python train.py --model="image VQ-VAE" --dataset="photos with spoken descriptions (Open Images, Localized Narratives)" --train_examples=101725 --image_size=32 --crop_scale_min=0.5 --horizontal_flip=true --bottleneck="vq" --downsampling_factor=4 --encoder_arch="mlp_mixer" --encoder_norm="layernorm" --encoder_norm_position="pre" --encoder_activation="gelu" --encoder_mlp_ratio=3 --encoder_parallel_block=false --encoder_inner_norm=false --encoder_moe="top_k" --encoder_drop_path=0.05 --encoder_num_experts=16 --encoder_moe_every=2 --encoder_expert_mlp_ratio=2 --encoder_experts_per_token=2 --encoder_shared_expert=false --encoder_patch_size=[4, 4] --encoder_conv_stem=false --encoder_layers=6 --encoder_width=256 --loss="l1" --latent_channels=32 --decoder_norm="batchnorm" --decoder_activation="silu" --decoder_widths=[32, 32, 64] --decoder_blocks_per_level=2 --decoder_block="bottleneck" --decoder_dropout=0.1 --decoder_attention=false --decoder_upsampling="transposed_conv" --codebook_size=256 --residual_init="scaled_by_depth" --optimizer="adamw" --lr=0.0009 --beta1=0.9 --beta2=0.98 --eps=1e-10 --grad_clip=5.0 --ema_decay=0.99 --steps=11800 --batch_size=512 --epochs=59.4 --lr_schedule="constant" --warmup_steps=590 --weight_decay=0.1
Rows from block 5 of the encoder of a small image VQ-VAE, named by matrix and row number. Rows with one number within an expert belong to one neuron, the router's apart. Each number is 500 + 50 x the weight over its row's rms, rounded and kept within 0 to 999. All counts start at 0. Numbers have three digits each.
Before each expert's rows are labels from the 100 images, of 14848, where the router gives the expert most weight on average: "top examples" is what is common among them. Only what is clearly more common there than usual is listed. The data: photos with spoken descriptions (Open Images, Localized Narratives).
# router: router (encoder.blocks.5.mlp.router.weight, 16x256), inputs 128-255
# up: expert up (encoder.blocks.5.mlp.up, 16x512x256), inputs 128-255
# down: expert down (encoder.blocks.5.mlp.down, 16x256x512, transposed), outputs 128-255

# expert 8
top examples: text has "holding"; text has "dark"
router.8:528566461571475403466478569444489435582419553511562484514523485550517530481420490515526522466554515408497474468472459489508488538443478473552466559443536430529511468471488485485565411498435544437518415406460426564489501519499568442485460476397547455469457468544515479438518398433388501518492466486423488493521530483437573590575435519450462499445441456472479516457515535570496519542375
up.12:469453453483488476456477515603612595606487502604439459596506545507528511471500548513406439447554500603520475496527483561558554507535503469495482498556481580439522386428482487488531486406644530512496456481660508410580578424516509485511458588509436431449581520515522496473548474410502435462524488541512424459470522507643483440414559493518502593477522486463558534543447526525468494531521
down.12:492569442443446407542584522479571543596553519443543508567428508526572452485553449507411443515591542549558516454545536504515513441389493579457521467447420472502429459484482573445499419550528545569541441489535449453508562529516468557504549461504430499561508558454481478439452418466447470401430443409538498452467522548521425488469628444435501469526474572424470461510535557531496469497516
up.13:475448520435495521500429533587533457582473519549492407483498523498478542587474524456487431434537512501455506600506447487504444466452511622507535456493479464504443481510540452438344525518617583452527407460501555509513488407498556509557519568514505408486575541509456611497539465490471490476568458439576408393513528397545526475524517470487469514593531544480438530469565503491492506517482
down.13:482469510559441524479509654492448543611464609529467466469435544532548479555468499570436545476502594532543479437453479531551477429562521350525516527444529528521473539505556497488521495510613498517498351518483470486526458570527544551517552529467384537478459509453533517514493429533503420401550479504556420535534499493557503496471593472361491526565567607517510536519499407554481506497551
up.14:441421478496509526458511550603477546577566486518495459573499511414523504523501578494444455424497482509541539532524499502461511502416481541517522420494441482583425474514448515570487497464599499417574494538484592514566564502527557486598569599544499587534468498521396611435515497484572457398524495480541460424492560427517490411535588525487478610562457553447449472521512559464505533581624
down.14:533495515492510586510441462494495436450472522548458596410511515571447562448472444442534583548398474488464479522517522480508520481541530463501461553513565447429572508546472406520528534508476445466400571484528512603596472406478471457449422444505518454425570534565536462560513541526543572550553515452426548485518472518502541566543432570538431478439536457567483541444433581463491450453506
up.15:395473475496491537607433484421480491424581541477425406452578509464451434371483513455612538603462494486445431533555451477470490440505507527578518493511545436458521546463453550515496484462501444479402524475666517504522498522470397428416502400505508541457522513533547441566486565524518486508452553547537485585501453604468512499465542535483561488504511534523543513521537391456534419422527
down.15:500535492500523637547401517407491439478478590518512568397524465498443467400409602520518565555518492532456433570501529473551453515497557460507484569518572475465553541538538461532498602560470486535453517531555472517505441527434463541437490453468476493432521439586454432522517536499475585525635502584518487471505453525438522495449490536501526480468562513477445518511489583519508411398453
up.16:512434397473526510434600417562557532582589368496518471557491487449552527575568534490454517435424406534438558498517513501418404489508450585456548446543404546547433489501507506448530478426571512517535545577522643478508494439537518485601533497570440576504539499451440552494565502493534455446464531541570516557495472421491503398405520427510424505562452480500511506548456422403461516551554
down.16:458374393596532436513536519546496529587552469473506411533463510547614435532530570470353443486508493540493528461549512503430522526487437531535557458547479503519441448418559560476503466439615511562516479442434525513398482485574528472568498515575472425520494565444441566505501377550466503373420472449525539500503572537474559495511565429477479474489486541543486507504489504503537563580537
up.17:462441514465528606493560477613502552601572475533503483535493489467563513558541540439428445478559467509477547610573445513427481495487479624465549409453478533541438454473487540499483458474591534488542479469476612480507489441542529567570531532626463555496525554470370572445563473552488504429479514476561467481472542481518464411494530455489416497535509484397470464544522488438541545552506
down.17:482483463510579431495597480578536514563560435379521414538536490454591471542564459477422439494535442558443557529538544478409489511557491482537592426567433482588428430406524558475459464440545540500559513462470552446475504497562502485560507511582464525571470524405501480474525420428479461425416512505571539507446536491447496512534535451462491474482494454511568496501538407469560567573512
up.18:434552480474483553486590463637495454566584421439490517500554460477568499473504571519473514527529452487490505496531508540514465591444577494519521525459434614548486438490442484426510463506521464456540572436522502515590480547557503519494536509528449531420523500475513514491564486618552476473538449623503563486482570469448415491491495540518591423525487444459561498627461524488519461484549
down.18:532418558637424481492540514450519500484446500498519438558496542516446460529484457484537492483485508481513473413479492498507539410512449550493500540461480497478469541413516549493480439458475560558497462555532525562356492474442481462506510536473576395558516547413464643536536535478541458529461447451505403519657460472507571470515493425481419529533530563579487524493481458532495564496532
up.19:479505613423469496437471538524507502522553475438538538511375483447531491467520423512520498499536483507480462566522469630549496469519423588572541464480478430590492411397470400474541546437516489470503476598545571498505441407492446498419480595538493560437530512508440591529494543481501513478520481484554450434446473503560558535543520528513553449472515559415482444463431465481432584580536
down.19:561580533445526458513570435446519478385485435453549531513572460448413495574550521459584466552495469459488460568555546506486501532505487550427468512563444541539527458581394487539525423474317481505501523610560495473513539431395468523431518489504538502475502549522375398486484594488485541607427480518486459491406492432460486561454431458543561592467425413426497478550497516533462508444448
up.20:456541532447485516507519433590513465580592435535542452423487438429528483539529482471484491560551396542440463543604588430487447461493420489570558370574418536491434461521444447470533499466489616570516592493516532493514525449543322485451488451606424497428562563490498511511474538402514488426535553503505595536477470458504539498419544567544525487466472518484518446567450474498542493480583
down.20:492529522512543458530540527485541516555573535431580472520538435382543441460486526495437481566552411544441457472565525488476445494558483505533548463512523525526474478402451550493488507489512571465513505569557584483411487496409432540468558469509438506452501514435508405548589442410427462426529536551595465474463498502438526575470537522474498540451504479368524499487461523498457493470453
up.21:416552485510485485567451471535485433375525535519522425499433509608386491453547466460551548611456473511470583469558489409483517574566484469449482534476518569558507543518561464502564533454479444552393612520513599567463371497530498391509421479564502462493539503429589494575576613516484361526524516522533563490535515527436507549519482516530487417436522515507567522481430479488418479501507
down.21:467543415537431496450554464550509570557550410495496454506418486581613482582588478444409425455512496523604541516533484496532485517530485380479526420547410505634399460540504541450544480510528497587571485461453475529536513509596541492586513469513463604558523554490432486472562405473507485413453430429429555384507548473581409464471564421548519481502440517500512466505537476487492559576531
up.22:488413543475579511510629459632554548656524443434464467535492556467563523568533481497435486451545376505408509566497502512441474467485464582502553407535416517587465409493435500474475512500607506475539495440495613441513495450585554542572505548637449475474549552449392474445578455469439456416458478533548520449441494434521467419458535453510424487526558448425518458542517488465543535537490
down.22:480535428514614533491515513589517507599596478484506444511568464452611483471546466492382455511526420553453549514529495495416429535566562522533559435514525487486446433429540524499500487499560540492548516464460566457531454454542524512520476529567430580512430525473480457514579403521480517382479518523600563537458595504419459498547547507461469480471507435424567476472490477442548520558512
up.23:369346513523555481613565476502499524451532461520468428464500536559487512451526543450534543557499479502466498574556470540370452501533476556476504516386569568454487599502524481536427529531506467501470569492541556525480423480510526433435474487641498492437441509457516565557560660536483516498545496567559523430458431558481482497553506518509486573483577465475502527439423501400533437502538
down.23:538550439429547570493575539521399516586470507505491544485517483416575482625436566537374466472493526547476530547483444555490504564536500453540528359548422529538477520403611530478528566473584553471519494475434536439449571463573577501526495544528479545488490431563394512467439408434495568411534428563498521452397537547528468451515554520464502480504542505404511488504494412512501563547431

# expert 7
top examples: text has "sky"; text has "water"
router.7:547560435447512466463482343587450502400530422524529535521500523522529563541469486541422563473484510599565576569517492527528458541501427500512559506545561536500606490529517469459555493412549483518486632476399525460460515548571600475504496497561468479398478514512540563536526537529480433436431459510470575504540543528487498522508498522696458432459497525524451486513548548572454524592474
up.11:470517534488545465513351567450495444538481547494419524412560467471389502527487486447591549510485457537451463491503531438432475596404511507431513488518526561441512543530462505436443599561549402558567503476576520430515478513418489588493452467483478531477459524482532414510488563556477484564529500561628398603431494543496389515415482548380580495467474496540576480514519564495437443440479
down.11:510562465470475491476499421498554502428485454500507603569517542548472531437567367444555467531502498411596527567516500468511554543497553389417423500536491460507519424531421484445552415560423484476547564436522395525541521465501495489492442441511567500552476538530581442468514556525539589586435576361390580438471544408519454501590444464556495434498380465534415444496520568457520423489525
up.12:509508528573440466538460524412498531428457501504489497442484471537478439490473546475443521527518456585510317493521474535575504500514569458567529478498511500474412539513541537419489584558436474473526507533508476553437433517451461597389507483463479472493599522508501513469510481550526525475620424442569448477386521512484509485528637507499475420571450605439576550585392482515553435433502
down.12:587537583493486538470564483483522501471448456416498474474521482416441494613501399501517461476487550548478551477466501553532639455470530579501449447559409497536524479483553498538446466457477571428485506569467530501467635462508521462479506504490544414523567454523418638434383538356551445527503463486492491456437456505551511598611509444528437522557522487452463516556471377508471560506448
up.13:492489464561389432554515614469499538607520504484405486542381511491590427501509487518418494494473602522529464555502489476612506476493554603444496504459433472483560430457482546537459478501475522557495334491559429553568597553509462568540544513524533480464568527506468503440540433508569526379524515493488483455472455480622559437478676489394554546588488557503515535499463492446464462455511
down.13:488542514452560406440490423540539467426525424438482513525582523518456562468571446449559450483476466438530572553520510539439584575459520475417439486549439515553564440552420489535515421481422426444551572483482512455566497464498493445492452492543561548564451521483507454443477567556547549564419599453428573519468522441463414486563434477578578456452417410509500443559546537440501446536526
up.14:531486584487505441523504588486449558592484497430530469503512530591527492536428547590464555532518497471446510537461478509479448554478511488443531585466453457384470580490412464426430512559467453473466482503541477514557599521453507617475479549486619453547455515468475432486536474526492494427574554523565482571459486494516416458469530477395495526486531463588489492459469524522392543425538
down.14:507528489450508539496490449511491401448533476540488481539531455577469527461527453436521544568435486552432520567573502468479511522477597556546544511455577413494617455463525487474512545516440420529411563507501503550524497440488441465475428448553490502451581512512608408596483547413489488542513619524461537530575483526481483543509463528557478540396442451439517534419391581468504410446473
up.15:525572520531473533573500533444572475542439661492512542443450511496505456534452600456498462543490525558479494463543466521527495428445601569532446431500502393491466478472530524452538458486517419475490456508560519540512564501460354505465535433529520515532481487678488505483519506582520505463545509548523462522568532501590485475485587504477504417498572544451635535589363493460560518474532
down.15:432677583488532560480498497492496453494534511413510578435541456487473507487517198467508500517446515463446492501526562515458548571556570412463476529595527534578509471568467475516483468444485392443542489572519546484546440449440510531489470503503505535489444520418457518569510490595543520500498581475531505557401510449478483556580492422494432655466462481436509468540484303428548478469519
up.16:535466541605348473463455584424459532493434585535516590468470490521444462441472498494471551556592579558569411474480414528578454438478517490429600531470532624483467529472442491513543511507489491527476441497518425548497494536460473629451544471440485519518475478544492450447439513579521500517589509465508402478511520512615488520436589442448560449526406607500451466512483524488451476421540
down.16:506579509497417527481504470422562542473518452558537492406461495508509520558501484484521421487562510486625495483499476492560581555504521510462449506481380572535421469433499591421488425504447561612539461502513450555466561525503475512486545461419545502572534515515403527469540504386523395520447474430475478495572477467571530418472498342515457550560473548442487468505495513533470538513537
up.17:486455470554457424535537459506509408534563647518526473465479459507552552450546536488463482545450575401506512535534555485531501534495583518591429536496548432460454470586511608516492440573547576451435524525500391511438497533504496518452485464537404515520454558508541341537551577481486409442521442479478499529502497434453627475405497518514521523547456495646518445573425526501509372477554
down.17:471612464524472535488518493480567524551529509506484490450473501617566456530575500452431414496562455525525524459521534489481503495508580543467541560432500415465408436537518516480494437554513415522513451493524452572521474498502473565527469491491467549603500586590536517470566441620532668454472502386580504510509540432556582495550560475491447480473502490532461511485430550448581402533491
up.18:543588410532482482533490520513600534509533503531380407471536458500482419471517589448470365612536483532531399440578411604481434449459470499565492490493532471492486417517467565427455552567464470531451516524571479525582482460459453501457502490528505500447522584578579453525429521487525470533482532437464515503507538557500470488509534496523462485524489471459505471575369522457489505398543
down.18:529590488601493626533502457409535515497503511422531556578520438457505441496563502447492414547567453495469470526554506440542522437521652427529521451531498400560483418499475564437534489677469535476487515457566428495519562508490460559461464423512494472461532531517516460490490514481503636510522485496503472400500537531483531471522509528545512406429440478536471435461453459487543442434319
up.19:473429405619528503515524465452637475441574397501485452549453483428458429470641513447526420535458442527510471566578464449479513480492537608484517395455472404463499413451461560520491454494478521491467503475513544530615512576472476491466474500571572400563538566467471444464459535504468506566502544530592423506503490534477519507420484483528540512541535561447524476449486503405594523486519
down.19:576555588508470512480513554455445495506440554457496569467514525471477528534388543565524579475526575437503370548441474573594519541519582505454424568488526528513607577540466525535524517501514458449502457555501379484504568516477510550504551510411514566459461458550433508510488508490554538520548509526483464505494412472515497518517488486458547465554535511450514489553474453585416478477465
up.20:436596582505439499512542453518424483423459456510503451512532481506434568501511457489538416522438448555391600495512505426408555560534457577590483557484463498406571472473526464539542556468465346527524494403550459511514540440533527449525492482490570525522464531438480447468574527391541513565536461462474508594419549463511584498424503388494430454518527450494594489381474408430544482533551
down.20:401419554559474388488406532502538539520490518565519440524493562493514493466479419520517473431504502448524465317452454524555549531500488621503470508439498542538457532450489639515477472441506469495505413454522522523491482570469486501498523486428520444570498547455483583482510501418493473491475472476535404563548510481492556507458523463473449568585504578493546496458488464537478566502581
up.21:523444460595542544473506451486554462464552401437453442548482499408484477428636525439520451504539445480485542484572465512510476520543481594473536489438483455469487405481499492580489483550435495550462520502524518488564632556532479444494460487579589476499522485419448532506398542479510510516458574495490483466374438535540435492466469533584654506526495504448547472461481575419613522477520
down.21:436359541472510487470470556547414525553455519491460471521458506570546507538451607557455615432506540572484529516448449535514404481440470447564528516467484512580492568549580474534547600515583475506504446544443551508465493561580552506559532528484443533514496472549517533542385441508501465426561476516507489491448450502523497484418560578439508434526545531564476562500518504497496543559424
up.22:436590473508572503569532431534556430493496413486433502502542491458430539429497491458779545477454379463431470506456502573436506496513477516511520519503461432437523463546503500511488463437477530481527551483559544499513604514425501484505511493518527457582498548596513539510528632425507543667498459477543559551414466492499503518501423528436601495519613492496520478466494495482581475515509
down.22:497614517504622439481548442508536393437487409485478541533586569539451578458556511478553454491448468437455549526492502516421502595451532551483453529551492508444515465452461499584505437456442434421499587433508532492508456448486509438468427526559544467540438550534509505467550578570517576557436585495466601573461552518416476533624447504540528474493540411506492471522494575469490457499528

# expert 1
top examples: text has "water"
router.1:482448531445579444494564535527490514609513545455462505504443605530589536478540467551453501466476484472509475440458512505612477495532523495385515487522446586444376485474453440501521480486603493600453363539452499410468489446595537497588518559517393455473583562495506532530540415459554502377406510506537552523487427465551491467526543517483564560652482518567475460548484540522469559544520
up.10:595536448482528500529523470458448466531513460489455472525515553478509498491441558518503458477604513437495542538474472520464491438489485477497517536540438570510520492421434509495402459552512584586518488473535492442553675446506470524536545575487514541388495481503465500458540526428560593544522382612434480465408404564531500488630544509509476509554583455467483559535461451586465474478533
down.10:539471461440502499529539486482466438472473499534477539451476438501499511602487731496505497532563483541522511553517508475516361450553479521478529462487464511484510517427540480568543525514477624539477524549490522459482575485524493513467505520500451591491511444550407450451532535444523522525523369602509524387485474522500480416463485558506509351478553496474511494518564607490517468491411
up.11:448550425516534490472491364474488435416485471579555412512599409488436502496547520435510523574548438579506508557584513468504472547483523524461556434518538573498521422478552477494510471562446538477540621497514552528492492562445500497453500465533566451425560557515434495480525547447473501628522552521514469450454517476425555547570442509597476429411525527518439430445538448565442553502549
down.11:503475486418478466535434448455572475443521480539519541463477481548449493498547419430577453552460439439485515491573556423492558542439491482482515505543496479525500429501424460467510485479405431547393531480563520504558437422448447468435446487539518464453599578485570474470487591554453530595479572479441511536423498496496605541471412515552533570446467477476472481456435550458562433433492
up.12:427566499522555504515511340512553449468598360519534532515507453539510465516439483431484447554504420628474587512593505469380495496443457529536495522443559483509554356478468563529536476430441497433490633494514567527477488587503480443484497447570520455494494533483503486475519508591389522508502472525558511548515573496411509534496488517645483471308514527502515495495486502492506494483483
down.12:477552494428567437482550443536579493450545420486510504529569520473487507472593462443542407534506417438463568524552545477410512587450490472462511442562458498505424431459446475473508404478435523465530565457508555436481430432461477446486454506550550469544464565453520514434567554564493539544416560480531551527406571485437461505586463493563504523454472418490498442531495476450552463534559
up.13:578468499512472537487445631462472531482422651562503516454552483462399467531448501574535558467504638459521433572441486548472543410469533512540478561426548512570527661598466498516451512506519446464413450521536466530537552561404473566493514497424565510478524406578526502514489494572601498501540452504470411505528509500535463517512506490429553520544491526475480553492526444454467500490452
down.13:492428538532415496531473597489438541574482558569496476488416509515536465465445494584431566482569600562545478393453468554551464461437462423535507517395519505470493569510587510468500557565682558550482402482501454493475523566506512550509558479454416498495532452551464495512465438508482482392561444499549453502485441542578519473456613517400489484574510614513491574483501492566486516481468
up.14:484458507454499478570414403462531449511593426489554433450506524494519423467491491463514453584503465561478502486519537471503520516377470397538473490500502431485555462487474533404491549536458460534466519440597480447529525561501456489452430449534481457497526555525547395558479520542481545505551463463418539543551554618508506577423506522560591455435463554528524561488497486553559403403432
down.14:421488480403529391501588467511568561532536486514509538576531514517611481393544545505418468513564485485549524487518517522467485506329462458442546428436460532489478472530433445469537521556511466495481535404499495406617522541514497525457484452525398445507489521523542444377458408623439450438466534484489553539386554563512462490456549533515604552470441491493468449481545531455510479479484
up.15:517435431431471543501446511506581537535556421527471367478528546425584487476486481494525443523481438435529470430518478535498510493534464549563380533493471458461513400452499486377490427591485551526413483435545641482574530446513483522504522524500574535521564474564557587457378515499415439480346519466464523588492482480531410502474432570518451502546425464486500468619465534602503478464575
down.15:467449501561469523530444500505491568589540508548507505557447479555629423541518684483354483521554491586523524458516464471487421456476502427559625458426552440456463494477625487466482530540571482564510503458483532498542444479533522511525477486525380516504525509515493487505462381609495484364533427483512473512500548551494539371440604477459478417485476531515464516399503463476566450493456
up.16:512498509508433470520423442381542511478553486546618527454502441527516402516436504436509489586485490538499477479600582496548559479408507406481500547528544458510532459519467519458536500569362486540485484534641466482508420500452433556477430446530465560489563514563515439501418513519457524531588521474399546526483509553500532517471509444565574481437519487436459574478477459489493517379476
down.16:512538457420421461527540472506545448506542513595475565471387457529590484454534406474335491548479500663557512504552574454516532468483476512501576461491494456516536464577490414471504591570511477571424527448510444518613571473552475467495428435524349508468598488541539419482449411568434466418531553443458551444516512567534493469483590515526502539445421524538469510508470558446522458474481
up.17:516462437472537497476416504508514505494471541497517458485547445556442488420523478538520424550519482503473486542466566514461493548464572522597479579474475403492543508428460508525485555376484462368457526504535560472500485580458487595458451550467536471508533483515487395430433526547447437529631480541562485578534609593486365579532504557554577467430475491489562503542445476417454501473491
down.17:446491450532441525463534472505526562503530481459498453571450513540568485565558586440461436482528524517589525543566466424502570423518485507552552437565421530583394463469567539418539470520473565595571498483497487564553632463568484466560517486523516463552554548440495486482438470406491348503449445444436507397505550450551534443436519364544460526473441516464476463467532462486548550532450
up.18:594508537590620508487496547525530518497447527463470464560538528449465485504533453484525547497507467481569525572447537515502430456511612586502469492545470489548533489491470518488439466498500476466530487507488541513551535494493503450497465581564540564452555412383465484456544523560597524482542557573425482584557519509444373470547434385483486326568508550483645544461464474508539475526413
down.18:444523491544580474491467531552463512573507496446471424533582489488586507529496721549381502441525488583459530516454475551440436509482512568508551459470526466419445521451560502537489470456599490450566517487439585451447471527509547507495556566511431488553406465484499554500470379545516521362497404538607518549491518516413457430513623569470490366533556454533509541534576497468523510563546
up.19:531507516496522507499535390475565507473473358494621507520480458477524437483499530476522410499564444525520410397524534558457482507515448416490527419518588466479486463569435473517500481519470428462508620502506478485469607540545475495412476364490526533500409533529535532405528519538507581483489433419510540415416489525542531472553489454601500537397391571549484457510531464509446486507502
down.19:497532515435510323494515477469565545469465491379525527528530559441475531486524440475543407487557515340540509514500539537502563490509512539404436486549376543578444470493387543517521416464440497514533505541526431429570518504447487521492541491476559522534465524457372483372505550484534514574448437525476528445431494441512477535473469463496580497532514486473486437570529504518502489472524
up.20:576544527547495396652453411497569461457480443536509535432556547528453449576508497453535574464523379437405464452464529478531545540506509567482535465529465556554529481507420519445466522469528440521426470474507456483532448591519521459537440511539548403519540557443508416576503498446466430542456604423477437545455437468509477442476479385512547489509508534493460536435499389465467387527470
down.20:420451506448478386486509533595445553552520502482465456565421526479579500487494482541405531415491554613596529515489491541526505488464457508480530451399547497531515519570512414504541531492609492394526466494394529460571522529578571514552502469522414501517507431519622584494449395572451503385541592443495533528420489484548495604498608516467509544519488521476505538539530489487480504550527
up.21:519511539492503563468442394502528484494543449481516412567614467522469547479553512419509538572491443499476524486584493434443477550455432478508518472456546509518506513428501428408529475440477531522517565495594600517523418422505492471494431467512505570469546533444652424512435491505437546561469558485535527506449519523473466597543495458477454476488479430386529525525441454401469496511549
down.21:425491532525505443497597528489520565559541520372545401543544427434530453540472459530435504496511522544453448474497501490541555410541474581651494479543476526647520482500530541453488515466517595386502451531540520495467577566477502535490521448484444480449503478473536516573467462323471338430546455598553473480475485524521460543513550444487522510487481526405531488505459341545444544470476

# expert 14
top examples: text has "color"; text has "red"
router.14:571556517586553579530475386536458537503579468502601475503526428467577470605472532476432504576411467595480466500581536427405481486598488505538567442520478508454524480508523526593555544502422495566506635466486555463506559551451543599390478466521494522407422551419530463554483479481470517418533507525406453514533516553429409498437552459655516419404495424494511407491490477528414533508457
up.12:439477497459538446481510459481557473435497398519477512572547524514380526486517438450693466465492514455514497506460458541467495583470471515548481517486519522497586541487471444499438468454553435505500562462483470422485392512484455481528605590490545518526464479470434544415507641556528559686432490504569463575397483482515524482494421438453485565515548506488473495522469472472545503520558
down.12:503508501491576418487551394509611524435492413409491526535574553442469525491611419457552376474533482444524534513508517583450557522439548484414451467525441482492465369501420542451476381492401512514548561497546480448487542479487474496479467502514583533584462509497521505421498568519533504560405552498493556513447553456477462511573456420572522454515476452485486434564533528469550484501530
up.13:554456526495472505468567617510496525555398613450442440517401620544550483496518408527435521411479553426476480535444534522544473513500536564506507539500541502501519562420487515453445585443578487473506295525459460602506513465576538490513495518508435486501550469548550440521529410438496534433561469463513540473528475472537448527516592543327453504580536488523516561456454467468519441527459
down.13:523456478516459582528496561523420489560482566536470498476451458518540471504436611532446581523460519588438491498490475499533379417537487506591575547447595496481525553481596431513494614526573541495457465508471535537549458483533525515506516505501419515417550446513530475541515457472469479440599438547524482486538453563529528510432539596455470486481521558511526582433481483528471508497432
up.14:530454519496345492426479513519450523522490484534429508521410587512528551505458496476511555418434560501535516418477471523579558470501523510412523599496559475549491511575488513472490506547541521523490404475525415589522496491557489412614513501480556531566548480482456512546542521492574420510513498389451539481561415470570546497530522496455502535540416577555415556490528477503524450526533
down.14:534637526483565434499654449482601492436552446484542498545606473428460508480577417443572424542508486424456515575518524513459507482496551478456455455495393445463512411423441516498545390497419493393523565473546473492477515491443438498441487497517559474537450496510476426476548571510573556577444473518501545454452571475460528501623433524552550540440486416470544465499511482438523506475528
up.15:434484429496455572416528536544481544428481517487385436596407541557509502516560513466510501364407504543514566511500491579501502581529499463478481498550566490526577559483518525488475493517559497550500487538490522628465466448526525484586496600488452596471508555534561494542533509517533418529564488420488518499532438474537575440557537442450469530526557465553480573503443582456587452604510
down.15:559524494531542505443441433544545473461563431479435571532541524514491557439604544413539428490513436470529575531535509507412566538512590459445505479509504445507481430608449503501500436584459494548549590479491494443534471443524496454512466503529510611575470492460487456453583552554544509539448515441475572527503547415486407412532461455590518474423458478537513455558538562412576423552549
up.16:434439490507515453480529469415577463537464447443398549457507636526466508464639561429652518482603539430502566555464520612487497536479532544435619536366526473491520524463520454475484489462524486489474516452505545452438395413550446426636534468507483528591492508557478537502605600450448436564536454527527548545431484503512450434492472558394480519535546480464544511521530523454479515510543
down.16:476522580457589509506540448466520413398439438472476526497589514467394536494488555479627521505455548429454503546439491490504514473465525524489405559518497496423596465447460429499507474467407511389457576454523510519409537459452490459436449547509589363463498505542531527487450615526503508622485529533417538528415492519433569485562391547584559405497606446497478501519509531542471514460511
up.17:442421443456463503415578561532446562536510527501426489568530541490543548382532553537479541416526589446532525523458372562549485441411481514487422564436470509525465499454558492434540464472558580484466447521561471586543449417562455460579567457484475545564585539571443638564585478516527503456477505554529551500543545562520526513546598599472509531533534452478489474486532514488499570567517
down.17:502544369485489568431532522547524533568539537522481481548484477490602495456512428463422473525472467577441540492532438500489392443565575537628595451499545513499454442450554466492548553487542527481487510427487543548556484499566508479505503485525401491477540541465508487566577427402540486435579502496533517472463574593475476575501563555479475465438483464497498488390401564459496511544517
up.18:474401497466385425472532480491496438447498559580492628443487501521458452457470480513497539524496641512560507555511495502519573474370506586405488511489526537539485451495446458545529507424491516514462516536523479529613478502534416408522518459500531438501591519561511474528588500591564564534495538481505524471564584574526515545559595608459489459506447610449493529490458534383481518498524
down.18:570559427352448515478574431462539474492529475474520564573489461570516470483589598437468435563550437584539523534601494501534525486483498461489545475613400506582526416595489475431564510568492473475503531549526514551539599472520461498491442459516466513472562577545531424525355501465509476492517515417427538411443491515521457525471513517554548505398417446482394440509451593442493453471369
up.19:508484560509439532547365600500472540535504591516488512469509551531503465505395538606405532499499668480498488456455497546547552501489550508515436526507545474459470552535498543511451497521497464487485347533470477502459524541497524589494522491513469558482510438557465496529476470497527482409591482539480497571506433525530462475489670533492507538583558535480526654529475561476497476455516
down.19:433421562436507374497532422532551459425507427521513430441514534556451563530564478461584470485479499448532544444536521483508576511400403608450444504498420592569493463477465484488503455405443518503517554521502505507440573430485467418492432512542582456552543530478518539420419582534433364580428520506451513578457499423512504465484425436570508517478400512520494480527533504483489539528578
up.20:444547453532448458452498539574470495524541568565484544413448480518369464499529436382513504509470554535520469473443414488496537452525470542443518502494511552474483447517488494489496534495577465430382502481520498493491406564534452434504439467544519488468532621417540465561498537638477533539523562501471555509594599579518641583602547580531552500486491569496400481497518497433519521497522
down.20:501528481465463405458615490472575527495488475542549471540480584567505469491554431488487428486481451507580534411524452610498515481333466512485492481471453485441439457376545526483526464467482554549506472455533541528463548473481442479506480505480500380578533593517612568490488504476530515496449425436480449501491520502503582474501518463513473532525513496515418446484438523497494566510521
up.21:469498500458503519512545436462538470337427436459528517585552496441399491474513442521678517501522441459469485515510539508528585581491462512430416488515465468576573463497452488454523444460458515458487541508567530442497533522446515510487561498484511496484458508474471481427551663466525482663487446521506482470472472414499532468596450526576462495532494547525538473529494512495537446448525
down.21:489398510593467559502470592516427545567471561509424431492436552436558463524415538564442601418496570564482488445455473658542419457530499577565551512402563477459470597481582487521499554499586511530466444509435528518481459540550545508586554542468446472502519441516491615518478438513499463415555478575577432511548447492540546504486568517438470472531614559538536575501472491547520548549506
up.22:568454493536462520515506594489468529460510456456484449393496534446418479554498466551540573451575475547536552450440449544499641498504509502484528547503511476522525589521541489476455476522555562455554490549482456483559447422500480476568535622471512537609542482552520583400463551564520475563480463500581503507574392503492545474568545527457449534540494585492569612562497523457600523589541
down.22:409510444490442557399504537466502499532496563534563580472458490584543521492456495503466458512514589446542457504477467487548471504481526382459491539542508596540468489469463543492610478431536442543540444460508421603501453584524521531505525418421491468497457606449458519567578453558565517488533520393446475482539582504524474494507526513433545539546523500559392412421470447576432489466523
up.23:431471524462490496427546465496472503518481464505484521559470537558413650441509453454663456485507458432501505544454456506555515588487560528512499496471556524646524525539501504462554509505584505540522461538476554553483518466496479456539592484440451575505574568574548519496529544461526532664469461494559484406540521474613478558467478566431506542541491532556552467454441501506534572466520
down.23:463434496533435476453500485515556509458445474515444577457498586498441562462499397499554493446493556411589522449420518583553497511480557389403425582439511479435515501507454444526495412508457509609477508431483415523507465550530538477541481519458572480593451485568547586481557545569560478554459514401430557536564515487572497447563453402523445423571534541612456490510523545483493467541558